A small autoregressive pixel model, trained from scratch.
Data: 90422 training examples, 53.5 epochs.
Rows from block 3, named by matrix and row number. Each number is 500 + 50 x the weight over its row's rms, rounded and kept within 0 to 999. All counts start at 0. Numbers have three digits each. After the name is the row's rms in percent of the matrix's.
# q: attention query (model.blocks.3.attn.q.weight, 192x192), inputs 0-95
q.113 097:546520451445428484429547524497522494571563475475510553520483503609460512442484390556546536497540569549517421570539547522448532448475481509512504467538567474556561476457549518515490476411578422546480521479587463428492461489508474479422432525565525513431515507495440535520530457455533531443
q.114 098:568482470466533481528493516587532477564533511470535504525540507434399564438552432537525426555485493498504357584568470553442362498462531527551497463570581474542527512495535518505471491507520457459458642515547491489452499376494524507439491519551502480459427510541503509500528497485615568429
q.115 095:574515564426452498499475590490521445543491516453536586513539503613453620559488470546515410538479510383488429555536507529511499550446465522527490504514559490560489436532517529505508491433533434495496549593567496412450448553607545529474480487482482438462477535496425519477499474501471551423
q.116 118:407564500512630458498607460429466510394470472574552413461516538438528509605466545425507509459542536486474447450505499492435506493538508554488435554458501518491547530522549494506523490514472493535536552369528513502487469481506542534518532561406514461509508520507492523616486509499574482501
q.117 096:554446571503540460524430504443485365521508490459462490496559400542503499534466484538411465491544382529538549472433533516525480546359487490499611506453397499436397601476502551505441492498527506443566486528482459551549576491477513538560442467548468519562530473467544476427513558566427442502
q.118 093:598581540450574455507535482516514437519497466513461508429515528490534495586427570505486621514586538507574493562500555527519428535505501498537511546443439470523539496450520480541480508459567426444512469415488487507551583573462558560511558475550525491522501453602478560544500348372576498491
q.119 103:620426563481434529414449447596553468546506544470409541522556485478479581515563392507481536465519509476506408504433501460482569478483534477463535421526502551507399510551485522584515570482475469517570401519413478522522499504468515554471566478603552433410507514584439500498525530457582515451
q.120 210:437515565542543562530490475502482497450413449587474476530479529466556462594500576420475536498464549506515574452469524406576505533553520526454495597427437525455473505487477394460532541545439483475538417464461562540560505503530438515521519492440496534571568446440524513507429516505527457571
q.121 090:539528377528433527499471546361426462516565417425523485450471587589559453412516525541432427493465492535528541433450492380534460492543522438510566554424604473566485456416453487508469519449568484458495523445494549445509498467464563480516549499510430584512531494467572541537477509402519474547
q.122 108:540571546546577528457499449528503507541496485543476468521418590363520510563479578460468525513516564421436501444546477451583477493523477479470427553429486564465447413524496395487528523439511577423488418393476544521507452442441452472607563456478555519547499510472460528532442588478546546502
q.123 114:545575450367490406456504504452449528573569506462514578466580494494444490377450442538442556539439448597473468517547558542505448609490563538571476524554517592609576505503521544515515435473520507518425617497570467470476462526420531484479386554615567462514473498504473515492552524452514513481
q.124 096:459456390405529438491564558498554435488468414496476484482531566489531397462484568478581598474517483497485482459490451608412541486459550500574547499566606534467556559483557490385491488472462485437444510533522458502479509462553461490423391589631423502467477523511430544486468486474615468492
q.125 092:435456456581443480519455426463476534586519467478467461498382455502476446498641473519456589513491499559498468471520557428518478474516417489503465502420465530492447517434438554520509549388570413515509495538511556577488501492430525461557429484459575482479560448514563524480476559518554467506
q.126 096:499520483656528434548454549434435531516546477566489482493440518456562516560500487460603530488516559469583510525630450596521582501509524527510476523467532621544521491601477488592486497465504511446396453519503485417488438552453561485535496465438488454564508484544449584582501549446428524553
q.127 104:527530507490449487506425506571440486565518460502468453484434467452526500510412538509479568447506478583518489503414513466598475532402496458404435563495472463495516513537460493446462454421524489485563451569569474610470515481458433435456470495540589553460467519497507452431458587460490530432
q.128 087:522498518466502554515532438516470633489481422526582448487528433486499532542461567549530486556412579487521444513424443546518567518504462502447474512541488441446464479503476510440469449478518661478583416469446509520575388465620497538531468480423505491443472524479553488479510515572483485498
q.129 080:508478486420515558488485497470514491402488435525524448482433514447536479526424622471558512466510601550500500472497431476474530504478554576531537460416475545443427464503448515440542570509481561486545497460459539514539447559495488554541506443540509565528548443538489511588480515435421474572
q.130 086:400407498535526542467497460445610477474503460516516481473421555441439444570457470431567549491527618532449472481483466536503427544387526479477515494523478509530514493423532547520512527511524554537563510423603461416483462553362445484478560505559479543539502549512503459544465433598407589424
q.131 062:531458550507523502488533440587415507522520543501472423560467496554480542545548503553445560512463412449407557483444564462520465443473475567452587495514541410559486466473470512506569523455461503589530498535535487531518482528434480431464489489490427485540460564452509508429457598516535565543
q.132 087:492465649407514498414530504565471507462505527571424462453475497499470550536515463575487509516589533447393430474560458484408565477464633498483480475485538564510521457507544556512527484542409530483471444451440455462487376472547493477458429575486499564511481468515496465552491430528447451552
q.133 088:571572536551539549514526515412482568555491396527464459449549473447597553464504581513339522485502601469487462473485439493596563496492523515500450441532467477528462533478511478551471482478470452563492520438550529591463458469473463549534512491446506460511463438448511505505537486507488434630
q.134 085:548462475453488482472502515463428498482512471452552520533541492509468509532520430542591450529512404451509465515527540534415536469537562481576532516553586433485490570557510451497461450446499453510463504514488453555512465539517515486528407579526529495478507559572547610412493359505590570439
q.135 082:528492505512499481404624425425452670493469547507498473504611522570455516550423488446504549410433587384452504467482416555464567451615480464498515452502510503519570511585506453466556529362474455507535484567452477387374485535538508631555528494445485508487492491543484508509491545468605488472
q.136 092:380502605543512508515596459586523430485422473532504511523402503434485427518478580425401527507474485516449510506604552446590478481565424553468472551485444477466476448450444535435546523481467495461436503460424561493585576591523468490483382520529496498535536535582506467471471486610475523521
q.137 124:570568490444532531609495523516451593482554496474495468503479520426514489450479476540562509507491528424615582607522505578499558504559576454508487524577511426541440518520532545607501477535537556572501514560454465409484431611442608522499531491489589459429487526538488452574554362417425559472
q.138 118:622514551478466500535512522481546486526582568438531506471557481357481466480464477554511517479514438488529461497518449610424499414439465441533505472497486447500451540506489364565468449506469450514547458391402422472488535520522491523573505545509496501497453544451555537455550539506570451496
q.139 106:553502521532513533477430501494515482496500558518503478523408466599546513522449571473482436453541395608508515568426481472515569558500422446438495495491509474527518438446434452540496455482515528525371550487521469451454437529532536495603566477527595516488537511412458574443491645545496537511
q.140 109:499471560534488440396468413509539460500446534515440434514493547574450443530570504487478564390447578505483497390491437523467628461538525473511492502472513569476510525601486546456493565447474532507527370444423475477518584494501444444544543474464495569536523473423572507447421608556452497543
q.141 123:508424528505481507590461473473507518443496522497559453492504488445451511594484484496441509492444462472504402457518533474512489454489452490487548569469505468494439500499438464447563525555500571493458511575478548438484474509487559491522464489436564502488512565509438569543473406497444499482
q.142 094:497500555417480498561441494542494543493486490490474557562503454495534573534492595464482494574561419555535546464477498475576593537514425585504502504468471315433535477469490524493469510515500480461494502500527532514576558499605448512446520424485436561492558482488493563522489521519521485551
q.143 119:493476473402501527434434515544622446490508439500500487484623493536430442515491466534472482543545357501462470503425512560456558568406587517526535502478435445524539530489504526492507525552524596549517477521565464443494584486434493532462563490570439544460543519615478452418508381388438476497
q.144 091:576494448570434491507604456493499475577487546458486525426547521549506464534549458545486523563554359489507490568427490443453434476446464459531514516488512465535534454494516515538471489434519380504522630542505512535559478541462417486465607450540467427518430469528533454408519488501532485442
q.145 072:511453559556429453474570477497443604527518514556522444461574490465495472562440509534485490506461481466501449507442514484507525488557437444396543575503499514549442544492483496504541504493422542434480577463473496481459439432543417488474490518436515375503528452441440499517494493591589456487
q.146 106:507540416598471523492500500497500557454523515482542467517385454562583508472636532528458477444465549505513462542507494533414507408453454482481479470482413435545451528536472450481523568517472483565564521503469495467556502449573498493487559513452504374447521526430545426432463582440525457516
q.147 089:563585471534492423463531503512502457527473522461478599553558479502434516449614440565497550533567407486512479548549519585442506496513544430521466480575465518535470526469557618499478453436527419537450529529507498547447536483465611454454529520460510512478469573559516521442537524423424502451
q.148 080:562550432522471417518504533483537539553441507547497567537473457638449477469525475517467526479508435499531575531609436518542559561526428510527473490536520499509492516564410578568437493389521401567493443596483483447454581547502513513414570539462590484443441532575571484472466485395570480471
q.149 086:528517558516581501510630535553371548443551515421519577459500447469436541619498488559512524448508606575549491527439431407547400457523536434462469478461558456474501504520513480595507513522488518470512483337484525467560487494480494519412576486514436545498473531550413453549485506470531561491
q.150 090:452405540635462564557542380462529501404531585501498463500472459535567470492554486488507507455478548530493516422413511501509499460505480456532486584448442514520424418569485508463447537562499557528454358547438474557552589447457524482552496446458566407445459497528536438474474535493397475593
q.151 121:431509545528517451540534509479506524515480377544493496513383544404514492542467546449431535520445429520511557483538509494535518497567507511464434599481485547440601449512505501456529568524488461471574442480465525497500541484500445390495510508539539538544547433503539502519454478471646499603
q.152 114:497485500543521435387518551405479471542470548442529511479537452507479594482518521558476541511480522545486432569592458552508486411486471546481450458510541394514615505539517556473488463451473492494529507491538509439502487542595496540447549505381468511504510514519506484546496587503483477452
q.153 124:517540499498484530463657565532507485517489420544576600523516535506469522443458480533482502544459534576475390575570564456515391455496402502500467477509562529547541438476484575478497535507570425430524557565542521442486513521439516421484493491493499426455495567535421461474513507399523542472
q.154 128:459632456522609442430475457521508434472430482579464508547395421453553504506506549459546590505548419523523442438492492510457476481547485515439545522455517522463476534454438553446532455425509483439496457512334562495546612582514513543444516512498536516507499509476525482550478492495548472511
q.155 116:516447508496409523447413520562507457524398583513465574485415512533453431409486546545493523574517527455547441515437519542493636473425536477439551483517522369504469474419467570496491489486548591446569469609447532534512574510565471549560440481522459515506474464525536506501474575461470501498
q.156 109:551530671463475595546525501426484490495595524509578509461535434565567532422434509510529422487503563442520589524594549503464425578521479479577472496473482493512503520492493598600434457535516582584478486487462460439440467564522511467595443480483530343446510543445520501429522391548405483484
q.157 107:536497554514442441439426471485422431466497567489486496494502457538476498563633514457525518491493400406479623458546477468478480506622514541467576435524529574464635553497444537526511570419501519503368509531459542572509531537529532451577584519473559449445475504600592454493535521506516544496
q.158 127:531595514472445421454590548515599444551546557449466516518500519510522546462568439518488535434495407580430364618565436557467502480509473533527394429517536561535509521466484445451526481449459502474415527450463504539458540503402481457534341463627561610529501471517539491489463552541467588492
q.159 107:482491474493507488481447562553555411536498507490525507514406576444446476442443437499505423561581470429495623442523511505481615521488634484516559489524570475512569490490498461554541497592503571526491561466482488482470449499417509427523509519447575439506501506429523563483532448505498479545
q.160 073:398520567488514516539454544530476573527452524507462436512503402445549476462529606468564443467536472484558586472572501450515653423461554611563461484480422475536405380459477497507503478533487643509512504554418488534494578514475566520483526508527461479498506464449515458462514472563539487572
q.161 100:528556536548554447421495498520452479450457470533456458550501539474561452497478639471492473496470465485499616490536413449495568541534606536457497543448436496463502549497433510478462473521496574520512412429498540494521513512444484505479541524508550548559514451489569501522447516520519465592
q.162 075:490523456491577434438524520536563392498522434516508543476482524454491436523477455520510499480494555497476509486514407448428475597531571515462414463414446504502518498452523530502473515491553555498566450460483456531479461505413504542427638492572479543536496488577439417482505468478552510548
q.163 066:454485533562495513603483499504445476411484480505482468532558483530464520604498567504505557562468448481549516447428492511594446481513480520468543557489476489436408517586506474467508511506494481515494440453446538493466529587409455526501577488479462543546566461503508483423517614485520491486
q.164 080:538443551415495543495505440453413446456466461487500498535531548513527392498471541492576490470525565528455441488569472481367518498519506523426537560522505592473454607534493477512499556595542574458573475492427520476478522616518488491551625521409556560484514497534445453566501504511404434520
q.165 076:520516423538540424564423497496422552400451472604516424465543526454557550428499549465471415464496630541432540458559517470507410422507431456466584414517452488482451503473573571473491496446522451449526524446468505594556461454530460552547437635500512512586504513539608469472468569423397436485
q.166 078:496532570510544524561575522492454509482450520490441486568592339481484505506449627441441510427385442626573433474482571459526507566501434569525502570495541564439426523532455462505485503563470443450523459519467516408426556488493464527454493431423502617533540428403469550439553490486493500496
q.167 080:491448515429552482518643463544532576439488500527463521529616594530481551475525472472471456458555571529441473478399512474465601558480501494502519464452477573450543503473488509450523582527480465450500444329413538367537495487482503523468547462439423504531548455447482495473493538463540455562
q.168 074:489485421547574510548552462566450520550459515505494546535423516456471503577523571504487591520524498464545447472536451455519307443580495430435526453515494546558437562479473598554524510379501509492472432536497503450462584538492532527555506542522577475484493508572512436500539515489453543493
q.169 109:520495534551504448616480519559516492485559579450458485484490518457518473511424489513511451451539479420584673481445484552503562453439604466534491440493547372490434535453516470545458450498486527610468525457543460588460448538515489462512500465440520475485472583594485476494521436593431578503
q.170 084:573565419504478543507454564398495527472490547487495480488469490416576436556586545495523619443476484596512465489501515528501500487454449461475489448466438465469486493498482533593499492344450401509489498512481524564525578524493478461504532502500549497489496485375584569582553432548484422499
q.171 086:585495483588519562599527479445473459529505557477553457464357479522497550451486500493493540479501527591521469527431498514580437508464319465529456531464476565508490447558476491519486470511514507556440535548547509450441513495521489524544521524515530472465457495464501569495476593470569552476
q.172 094:527600457538441545473493513554536396476545546466467466442485522434470432435511435497522551369497424514493528495539448587427542442509595404544489464537535556532514526591539594508502485480485464560411440400479435505444494556539591430515518515513545477503483500525582480478432362498435570500
q.173 099:492397510475438517535418473572590462476458458511527478452423621425458444476488507491425523461466425530518486466499526468520501427473481529479429434459548512497453495518494442453509525489459393413486507494469555548532567507610555399486469439430505470548530495437510518428477468517556454542
q.174 102:596556496523412473475474500468507551546490482502488545510549484525475546482521554507495522520479395468528454523525451478464507524484453532461526542565452385480556586518519587476501496531545540556440572531505526391480509546565527567473485476478488385455483511549437593565479436528405462548
q.175 108:498528594396518487468427513580538396527459468529505497475512551527465531615538476522515534512525400566466478481463535479406493507456615500503562418473489520489563497544484588514541519518512568490518484401526490523497580495448530455419607520553450566463526517652514479420496524325458474510
q.176 086:521470476427465564506549458449541461561538499453499448427597577482480588520512435560484441508565509571469421539424531506450420559469475507559483391519642430571475485537527475587526514522543399466455581478532471433482473501462499547484469453546523420413471524422502568472560595498515521424
q.177 088:428504496554433530525625404496460605457440573562487468488501527491534505522495546499455525477452534436503485496420528492602508504571439533465475534489503536513438429566474349486553580569477505450490420547457539551531485530531545524574463479470472504476537432474486550457490621602573469545
q.178 072:462480447555488493425481489496457474485476438506457449510485492514584510400520506479536462565492590401505506502614485496507636476483530549442464498536493378462468504469465431491481481482529551553506475486462465590496456460619470499504406443453528467479500624483572507547433499528375474504