config = dict(
    dataset='photos of plants and fungi (iNaturalist)',
    image_size=16,
    levels_per_channel=8,
    vocab_size=513,
    norm_position='sandwich',
    activation='silu',
    head_dim=32,
    inner_norm=False,
    kv_group_size=2,
    lr=0.0013,
    eps=1e-10,
    steps=12600,
    lr_schedule='cosine',
    warmup_steps=250,
    weight_decay=0.2,
)
Rows from block 3, named by matrix and row number. Rows with one number belong to one neuron. Each number is 128 + 24 x the weight over its row's rms, rounded and kept within 0 to 255. All counts start at 0. After the name is the row's rms in percent of the matrix's.
# fc1: MLP up (model.blocks.3.mlp.fc1.weight, 576x192), inputs 0-95
# fc2: MLP down (model.blocks.3.mlp.fc2.weight, 192x576, transposed), outputs 0-95
fc1.273 110 [146 118 169 136 140 160 106 112 118 114 108 179  82 126 139 104 114 139 116 144  87 121 185 166 126  82 144 116 126 112 109 139  89  93 112 137 130 114 155  87 167 113 121  95  96 116  77 126 113 143 134 138 145 162 114 139 133 100  70 119 122 141 106  93 160 115 119 157 130 152 136 138  93 107 130 134 154 108 141 128 122 119 162 122 135 145 125 154 135 162 109 138 148 113 141 140]
fc1.274 109 [140 159 108  99 147 103 147 131 132 144 139 112  98 110  71 140 133  95 134 146 138 103 116 120 125 151 120 119 142 116 103 105  75 159 105 144 146 109 106 144 107 124 110 118 123 149 139  72  73 107 146 157 115 125 108 126 126 116  90 121 123 139  95  81 134 119 128 176 104 120 149 127 161 152 119 143 117 132 136 132 114 136 163 142 116 103 135 147 134 105 128 127  99 154 157 148]
fc1.275 084 [ 96 116 116 124 121 136 147 197 111 103 105 129 143 117 116 124  67  79 128 111 104 112 114 147 133 163 168 112 105  97 135 128 139 143 179 171 124 117 148 122 160 137 123 161 136 128 112 175 151 137 122 154 138 133 144 116 122 115  83 138 140 142 149 145 151  96 151 141 142  93 146  96 147 136 108 106 107 109 133 110 145 134 114 116 143 128 158 130 161 149 108 136 149  83  76 139]
fc1.276 120 [134 183 103 105 104 132 117 116 113 124 115 140 143 100 133 131  85 141 115  82 155 117 124 128 137 143 137 131 132  96 187 115 174 143  85 135 115 121 141 137 153 154 118 151 146 119 104 166 177 124 130 132 129 127  95 107 117  83 145 141 146 137 130 198 172 156 111 105 131 115 107 160  95 166  55 109 131 123 138  92 110 123 148 142 123 122 122 130 171 127 154 110  85  85  84 149]
fc1.277 090 [125 167  84 127 118 125 135 143 120  86 145 174 116 146 134 146 124 134  81 165 125 139 114 170 166 106 134 110 130 130 146 123 120 127 127 144 107 122 126  84 115 159 133 146  92 126 140 126 125 123  93 123 111  91  88 143 129 121 169 135 158 191 122 126 141 134  70 120 128 150 108 148 138  93 132  92 130 144 179 154  84 137 153 129 143 112 133 115 145 152 100 157 148 177 125 150]
fc1.278 113 [161 159 124 113 111 114 109 156 107  99  76 127 114 132 117 151 121 101 127 113 118  96 144 117 109 141 145 104 115 131 136  67 130  77 113 125  99 162  95 126 121 139 109 155 120 126 118 111 142 105 101 148  85 118 118 130 142  75  69 116 157 189 147 119 155 144 114 137  86 156 116 164 106 112 131  94 119 172 113 104 160  99 100 140 141 134 111 143 122 102  63 105 153 162 121 142]
fc1.279 101 [103  94 129 117 143 142 121 111 117 147 135  74 134 123 158 166 115 140 124  96 129 105 124  95 148 154 115 135 170 106 118 157 131 131 117 102  98 111 100  89 149  94 144 121 171 132 116 129 126 136 133 144 115 105  90 121 137 110 143 109 148 121 115 109 107 101 137  92 118 148 130 167 135 143 135 113 121  97 125 104 133 133 133 130 139 136 139 119 156 170 129 135 143 140 112 158]
fc1.280 077 [123 146 122 141 110 117 144 121  97 145 145 128 150 124 137 152 132 122 101 207 139  96  97  86 128 142 139 111 123 119  78 131 148 143 142 110 140 148  74  95 147 125 139 108 133 110 144 122 137  72 104 112 132  89 132 163 120  98 113  95 136 146 129 164 141 151 147 105 168 131 140 118 108 138 105 134 109 114 185 121 144 133 121 118 122 146 139 128 167 117  76 107 136 177 108 155]
fc1.281 107 [123 172 119  92 117 132 210 167 122  99  83 146  96 148 123 158 129 111 110 117 146 143 117 118  84 109 129 144  64 139 112 117 131  89 141 146 108 128 115 138 116 160 164 127 120 128 161 116 120 110  93  99 139 110  95 144 125 100  71 141 144 147  99 116 150 143 117 113 107 142 106 156 134 118 108 117 161 125 135  96 123 122 114 131 143 116 130 127 140 111 148 106 109 133 106 111]
fc1.283 086 [154  92 106 161 107 144 127  97 128 134 131 111 149 106 127 128 117  97 138 149 127 155 126 105 143 179 123 147 123 171  91 152  94 122 150 152  85 134 101  90 120 106  98 134 115  93  87 115  91 168 118 159 153  96 133 121 108  96  88 124 125 152 103 102 155 163 123 181  78 124 145 120 105 131  72 116 107 141 123 110 119 146 131 141 122 124  63 154  81 158 135 156 118 158 114 142]
fc1.284 113 [ 88 151 139 137 153  70 140 103 133  79 144 120 113 116 139 178 111 125 150 121 132  94 108 134 123 105 114 128 153 122 169 111  82 122 103 139 101 140  91 137 139 106 138 117 103 126  99 107 175 143 100 169 147  89  99 118 124  79 104 134 110 115 111 139 134 116 115 150 127 133 151 143 140 114 122 121 133 156 155 132 105 119 157 165 137 110 109 154 174 145 122 107 137 164 141 161]
fc1.285 116 [164 117 127 132 141 124 127 134  63 162 162 141 115 144 119 128 127 125 173 109 104 141 138 116 151 126 145 111 116 163 134  80  80 135 121 105 104 132  56 139 162  92 127 163 117 161 131 135 103 134 123 175 136 124 102 109 111 104  87 141  91 116 125 109 120 117 126 180 157 151 126 143 146 134 129 129  98 122 164 112 153  87 150 117 129 128 147 166 149 114 110 135 131  92 153 113]
fc1.286 126 [118 144 117 116 149 106 138 142 127 116  75 142 133  99 114 176 120 128 135 105 130 113 115 146 168 104 106 113  97 139 104  71 144 123 102 122 134 114  86 125 113 151 135 100 150 143 119 151 132  97  97 163 125 129 123 117 111  85 104 128 183 116 106 168 112 124  96 129  98 178 121 111 140 128 149 145 125 118 137 105 105 143 128 141 157 115 146 112 150 132 116 101 158 156 126 156]
fc1.287 105 [102 121 164 162 144 157 105 130 115 137 124 151  98 115 117 117  99 148 124 141 137 120 133 100 114 131 117 116  97 143 132 144 115 104 142 172  99 141 130  97 172 104 149 162 114  88 107 132 141 144 125 117 111 156 145 129 133 129 130 141 139 184 135 124  74 157 110 147 140 151 113 160 148  82 112 124 131 133 130 122  68 113 157 143 132 117 145 140 110 127 111 130 151 156 112 151]
fc1.288 083 [108 168 107 191 174 175 139 131 119  88 113 109  85 111 101 139 110 135 100  98  80 123 133 121  97 140 157 126 128 113 124 133 138 111 126 169 130 111 105 152 149  74 110 103 160  93 120 159 117 122 140 106 145 124 135 144 123 142 135 122 115 125 144 157 159 158  62 115  93 139 147 113 141 124 101 131 132 170 103 118  88 111 127 141 131 125  96 125 170 126 129 127 137  93 124 126]
fc1.289 100 [116 136  76 141 112 153 111 162 124 105 146 103 101 122  95 131 153 109 152  82 151  86 148 157 122 104 133 133  85 182 134 136 136 106 107 128 125  92 125 118 123 141 165 145 126 118 120 149 118 130  93 128 108 118 121 159 133 153 135 133 147 130 103 122 135 109 121  80 155 115 195 151 136 174 147 103 115  98 120 118 103 116 136 123 121 133  99 119 111 154 133 112 111 126 158 147]
fc1.290 075 [103 127 117 122 120 145 151 117 107 127 141  98 100 105 113 125 145 102 134 120 128 142 131 122 128 114 166 113  84 101 135 122 114  94 122 163 104 109 156  96 122 121  89 149  73 109  94 124 145 162 124 123 161  89 160 131  99  94  83 128 105 134 132 106 113 122  96 137 123 130 119 120 101 113  78 118 104 122 183  95 119  91 171 127 108 130 135 132 129 101 125 141 164 149 151  98]
fc2.273 114 [ 98 113 102 156 178 123 119 152 130 102 111 107 139 109  69 130 104 103 128 138  94  98 118 129 102 160  90 115 175 160 103 127 164 149 130 115 145 136  90 128 145 100 147  76 173 173 110 148 136 144 107 151 121 126 124 105 130 182 129  97 157 162 164 109 106 127 154 111 124 129 111  72 133 158 129 148 161 165 141  91  97 108 112 116 134 140 140 118 166 115 162 137 145 152 158 117]
fc2.274 120 [135  46 119  97 122 148 103 114 119 143  99 140  91  82 125 141 117 136 131 150 142 160 137 130 142  87 146 116 133 126 159 157 175  96 157 132 107 128 126 113 119 123 127 143 162 116  95 173 131 140 120 130 126  84 128 106 143 161 135 153 145 187 140 168  80 139 135 134 159 145  93 151 141 138 138 118 129 100 155 130 133 122 125 124 161 150 152 108 120  98 125 123 160 155 132 136]
fc2.275 091 [ 90 138 104 137 125 141 139 119 157  92 133  52 170  87 161 135 120 155 111 104 143 105 144 119 131 102 135 169 142 142 120 103  98 136 126 109 107 114 108 117 131 149 116 131 140 177 126 134 121 111 135 123 130 146  96 184 187 128 130 104 134 133 138 109 179 120 161 153 100 132 139 124 124 140 141 149 143 107 130 114 144 139 117 138 161  97 134 116 133 169 124 124 129 140 122  98]
fc2.276 121 [132  76 133 132 109 134 122 137 145 173 142 134 122 134 161 125 159 106 152 152 113 139 185 115 144 159 182 119 144 162  83 123  99 152 169 112 142 127 105 147  98 112  97 130  80 153 101 108 104 119 126 142 138 152 136 138 107 131 102 123 140 132 132  89 105 108 159 110 109 155 133 121 121 117 138 135 145 157  80 100 107  85 123 142 134 111 129 131 115 133 122 159 167 222 109 115]
fc2.277 103 [154 122 106 153 170 142 172 132  96 122 137 120 116 132 114 107 115 132 129  98 114 167 180 131 126 189 122 115 159  93 165  58 106 127  97 151 112  90 119 141 131 124 145 124  83 127 142 105 123  96 142 146 138 145 121 129 117 125  93 123 101 109 148 145 126 119 112 200 110 124  94 119 145 125 127 112 130 102 122 127 120 140 151 127 129 138 102 144 124 142 134 122  73  97 103 152]
fc2.278 112 [ 90 157 157 118 102 143 109 159 134 130 156  87 190 136 123  98 144 160 135 131 115 122 121  96 160 117 158  95 129 163  89 146 103 155 152 201 118 142 144 118  98 116 117 109 130 141 142 102 144 127 128 141 157 109 133 131 113 154 117 151  74 151 115 140 165 114  90 154 150 124 162  99 116 126 100 123 153  87 143 149 155 125 104 125 123 131  88  90 146 109 153 152 170 123 147 156]
fc2.279 097 [111 115 110 130 128 130 120  97 112 129 126 148 176 100 128 143 132 155 142 127 145 155 120 140 105  80 119  93 154 125 124 111 104 136 110 135 150  68 156 119 180 130 137 115 171 154 101  93 107 125 108 119 143 146 110 166 100 100 109  92 149 132 135 133 121 134 141 126 121 132 167 134 137 141 114 156 117 105 125  91 106  99 149 121  97 118 113 121 131 123 115 135 149  70 132 127]
fc2.280 081 [149 126 128 125 149 145 108 143 110  72 122 137 147 159  94 132 148 105  86 109 178 137  99 166 129  95 132 159 143 119 122 139 128 165 139 138 149 177 160 160 158  83 107 132 158 152 115 165 135 128 145 103 150 128 116 170 174 115 143 121 150 120 144 144 136  96 185 142 162  95  86 140 111 132 140 110 137 160 113 121 105 154 121 152 131 104 115 147 151 118  59 129 132 100  88 157]
fc2.281 105 [162  90 126  88 192 123  62 159 148 148 158 124 139 132 132 118 149 147 138 167 120 127 125 140 132 121 131 128 152 125 134 147 146 121 148 106 137 145 133  80 139 140 124 104 137 139  88 129 140 110 150 127 102  70 133 114 116 128 140 150 147  88 113 116 104 110 158  95 131 138 138  87  76 125 162 130 128 133 144 161 123 107 128 130 173  99  93 173 147 130 117 142  98 109 135 125]
fc2.283 076 [153 144 126 161 103 129 131 135 150 114 126 107  95 160  94 113 137 124 164 131 109 132 132 129 118 126 151 136 127 121 147 178 184 115 129 155 129 141 109 132 163 105 132 134 131 140 189 162  97  68 111 135 139  99 117 130 142 129 126  91 107  87 138 151 168 112 175 143  96 156 162 112 117 117 141 129 165 117 105 137 119 136  53 112 123 109 152 135  92 148  98 152 152  85 163 102]
fc2.284 092 [146 113 135 149  96  99 149 121 132 100 165 168 121 111 127 124 155 142 102 130 174 141 133 130  95 128 100 102 129 130 158  84  96 137 122 118 160  84 141 121 128 106 127  97 130  99  97 120 114 169 119 123 120 108 160 142  83 108 165 112 125 130 123 163  98 162 151 106 104 108  80 135 129 148  92  86 125 148 161 150 118 138  88 127 139 152 179 123 148 135 146 134 124 125 113 101]
fc2.285 116 [140 152 136 121 122 119 127 109 125 142 128 114 102 170 142 110 122 131  82  91 141 131 115 129 143 122 103 114 162 128 118 120 116 116 127 118 122 156 115 146 126 129 123 138  90 114  72 129 124 114  96 101  82 141 119  93 122  90 144 123 121  57 119 108  69 134 114 164 123 150 123 143 136 132 142 121 180 155 111  70 110 115 139 128 131 146 128 120 119 138 167 156 123 169  93 147]
fc2.286 122 [138 115 138 142 131 170 109 139 133 142 135 113 138 167 126  81 149 142 115 133 137 142 129 103  75 173 128 142 200 113 167 129 119 112 135 157 119 134 169 143 124 110 112 141 105 127 121  83 182 156 136 143 120 136 155 126 119 158 110 138 112 114 146 183 110 131  85 177 159 127  73 122 149 114 131 138 144 110 172 121 152 123 128 151 120 176 113 133 112 145 108 182 116  94 132 112]
fc2.287 096 [133  75 108 160 108 115 127 151 134  79 183 101 126 133 110 157 100 138  98 103 126 134 116 121 137 128 117 121 143 141 119 149 188 131 143 151 123 149 129 119  81 116 118  97 111 132  94 139 102 134 118 133 120 118  90 123 143 157 144 117 139 115 112 149 149 119 122 106 150  97  82 154 136 102 110 118 161 116 147 130  99 104 103 110 142 104 114 109 108 117 160 143 100 128 105 161]
fc2.288 096 [121  89 102  95 122  88 123 130 131 169 102 129 134 152 162 128 169 134 109 125 148 117 129  99 158 122 148 147  63 119 117 106 103 109 125  95 147 131 165 102  95 151 122 138 106  78  86 120 133 170 148 132 135 126 151 152 158 116 126 104 126  92 125 118 138 160 152 123 113 136 126 108 143 143 167 168 129 135 138 102 115 128 100  85 128 149 116 115  93 103 125 185 121 162 106 150]
fc2.289 095 [155  95 110 144 131 127 120 116 137 117 157 138 131 111 158 149 135 158 195 143 134 140 116  76 133 192 132 118 138 134 132 110 142 144 132  99 113 160 118 154 120 114 103 101 134 139 139 122 105  91 150 133 105 126 116 108  99 108 110 135 130 121 108 117  72 123 172 142  85 163 112 163  83 104 142 116  91 117 107 130 124  80 117 106 125 104  40 153 154 154 107 148 133 189 109 144]
fc2.290 079 [107 150 137 100 145 101 159 111 160 111 146 123 121 144 128 124 114 151 103 122 144 137 119 120 106 152 115 147 160 142 103 141 155 146  92 110 127 151 115 135 153 105 118 133 121 105 129 124 119 152 117 128 138 161 126 140 122 122 135 101 103 159 151 118 140 146 141 120 156 143 143  92 115 104 156 131 128 135 113 188 119 177 110 126 118 129  90  96 111 164  74 132 147 128 145 151]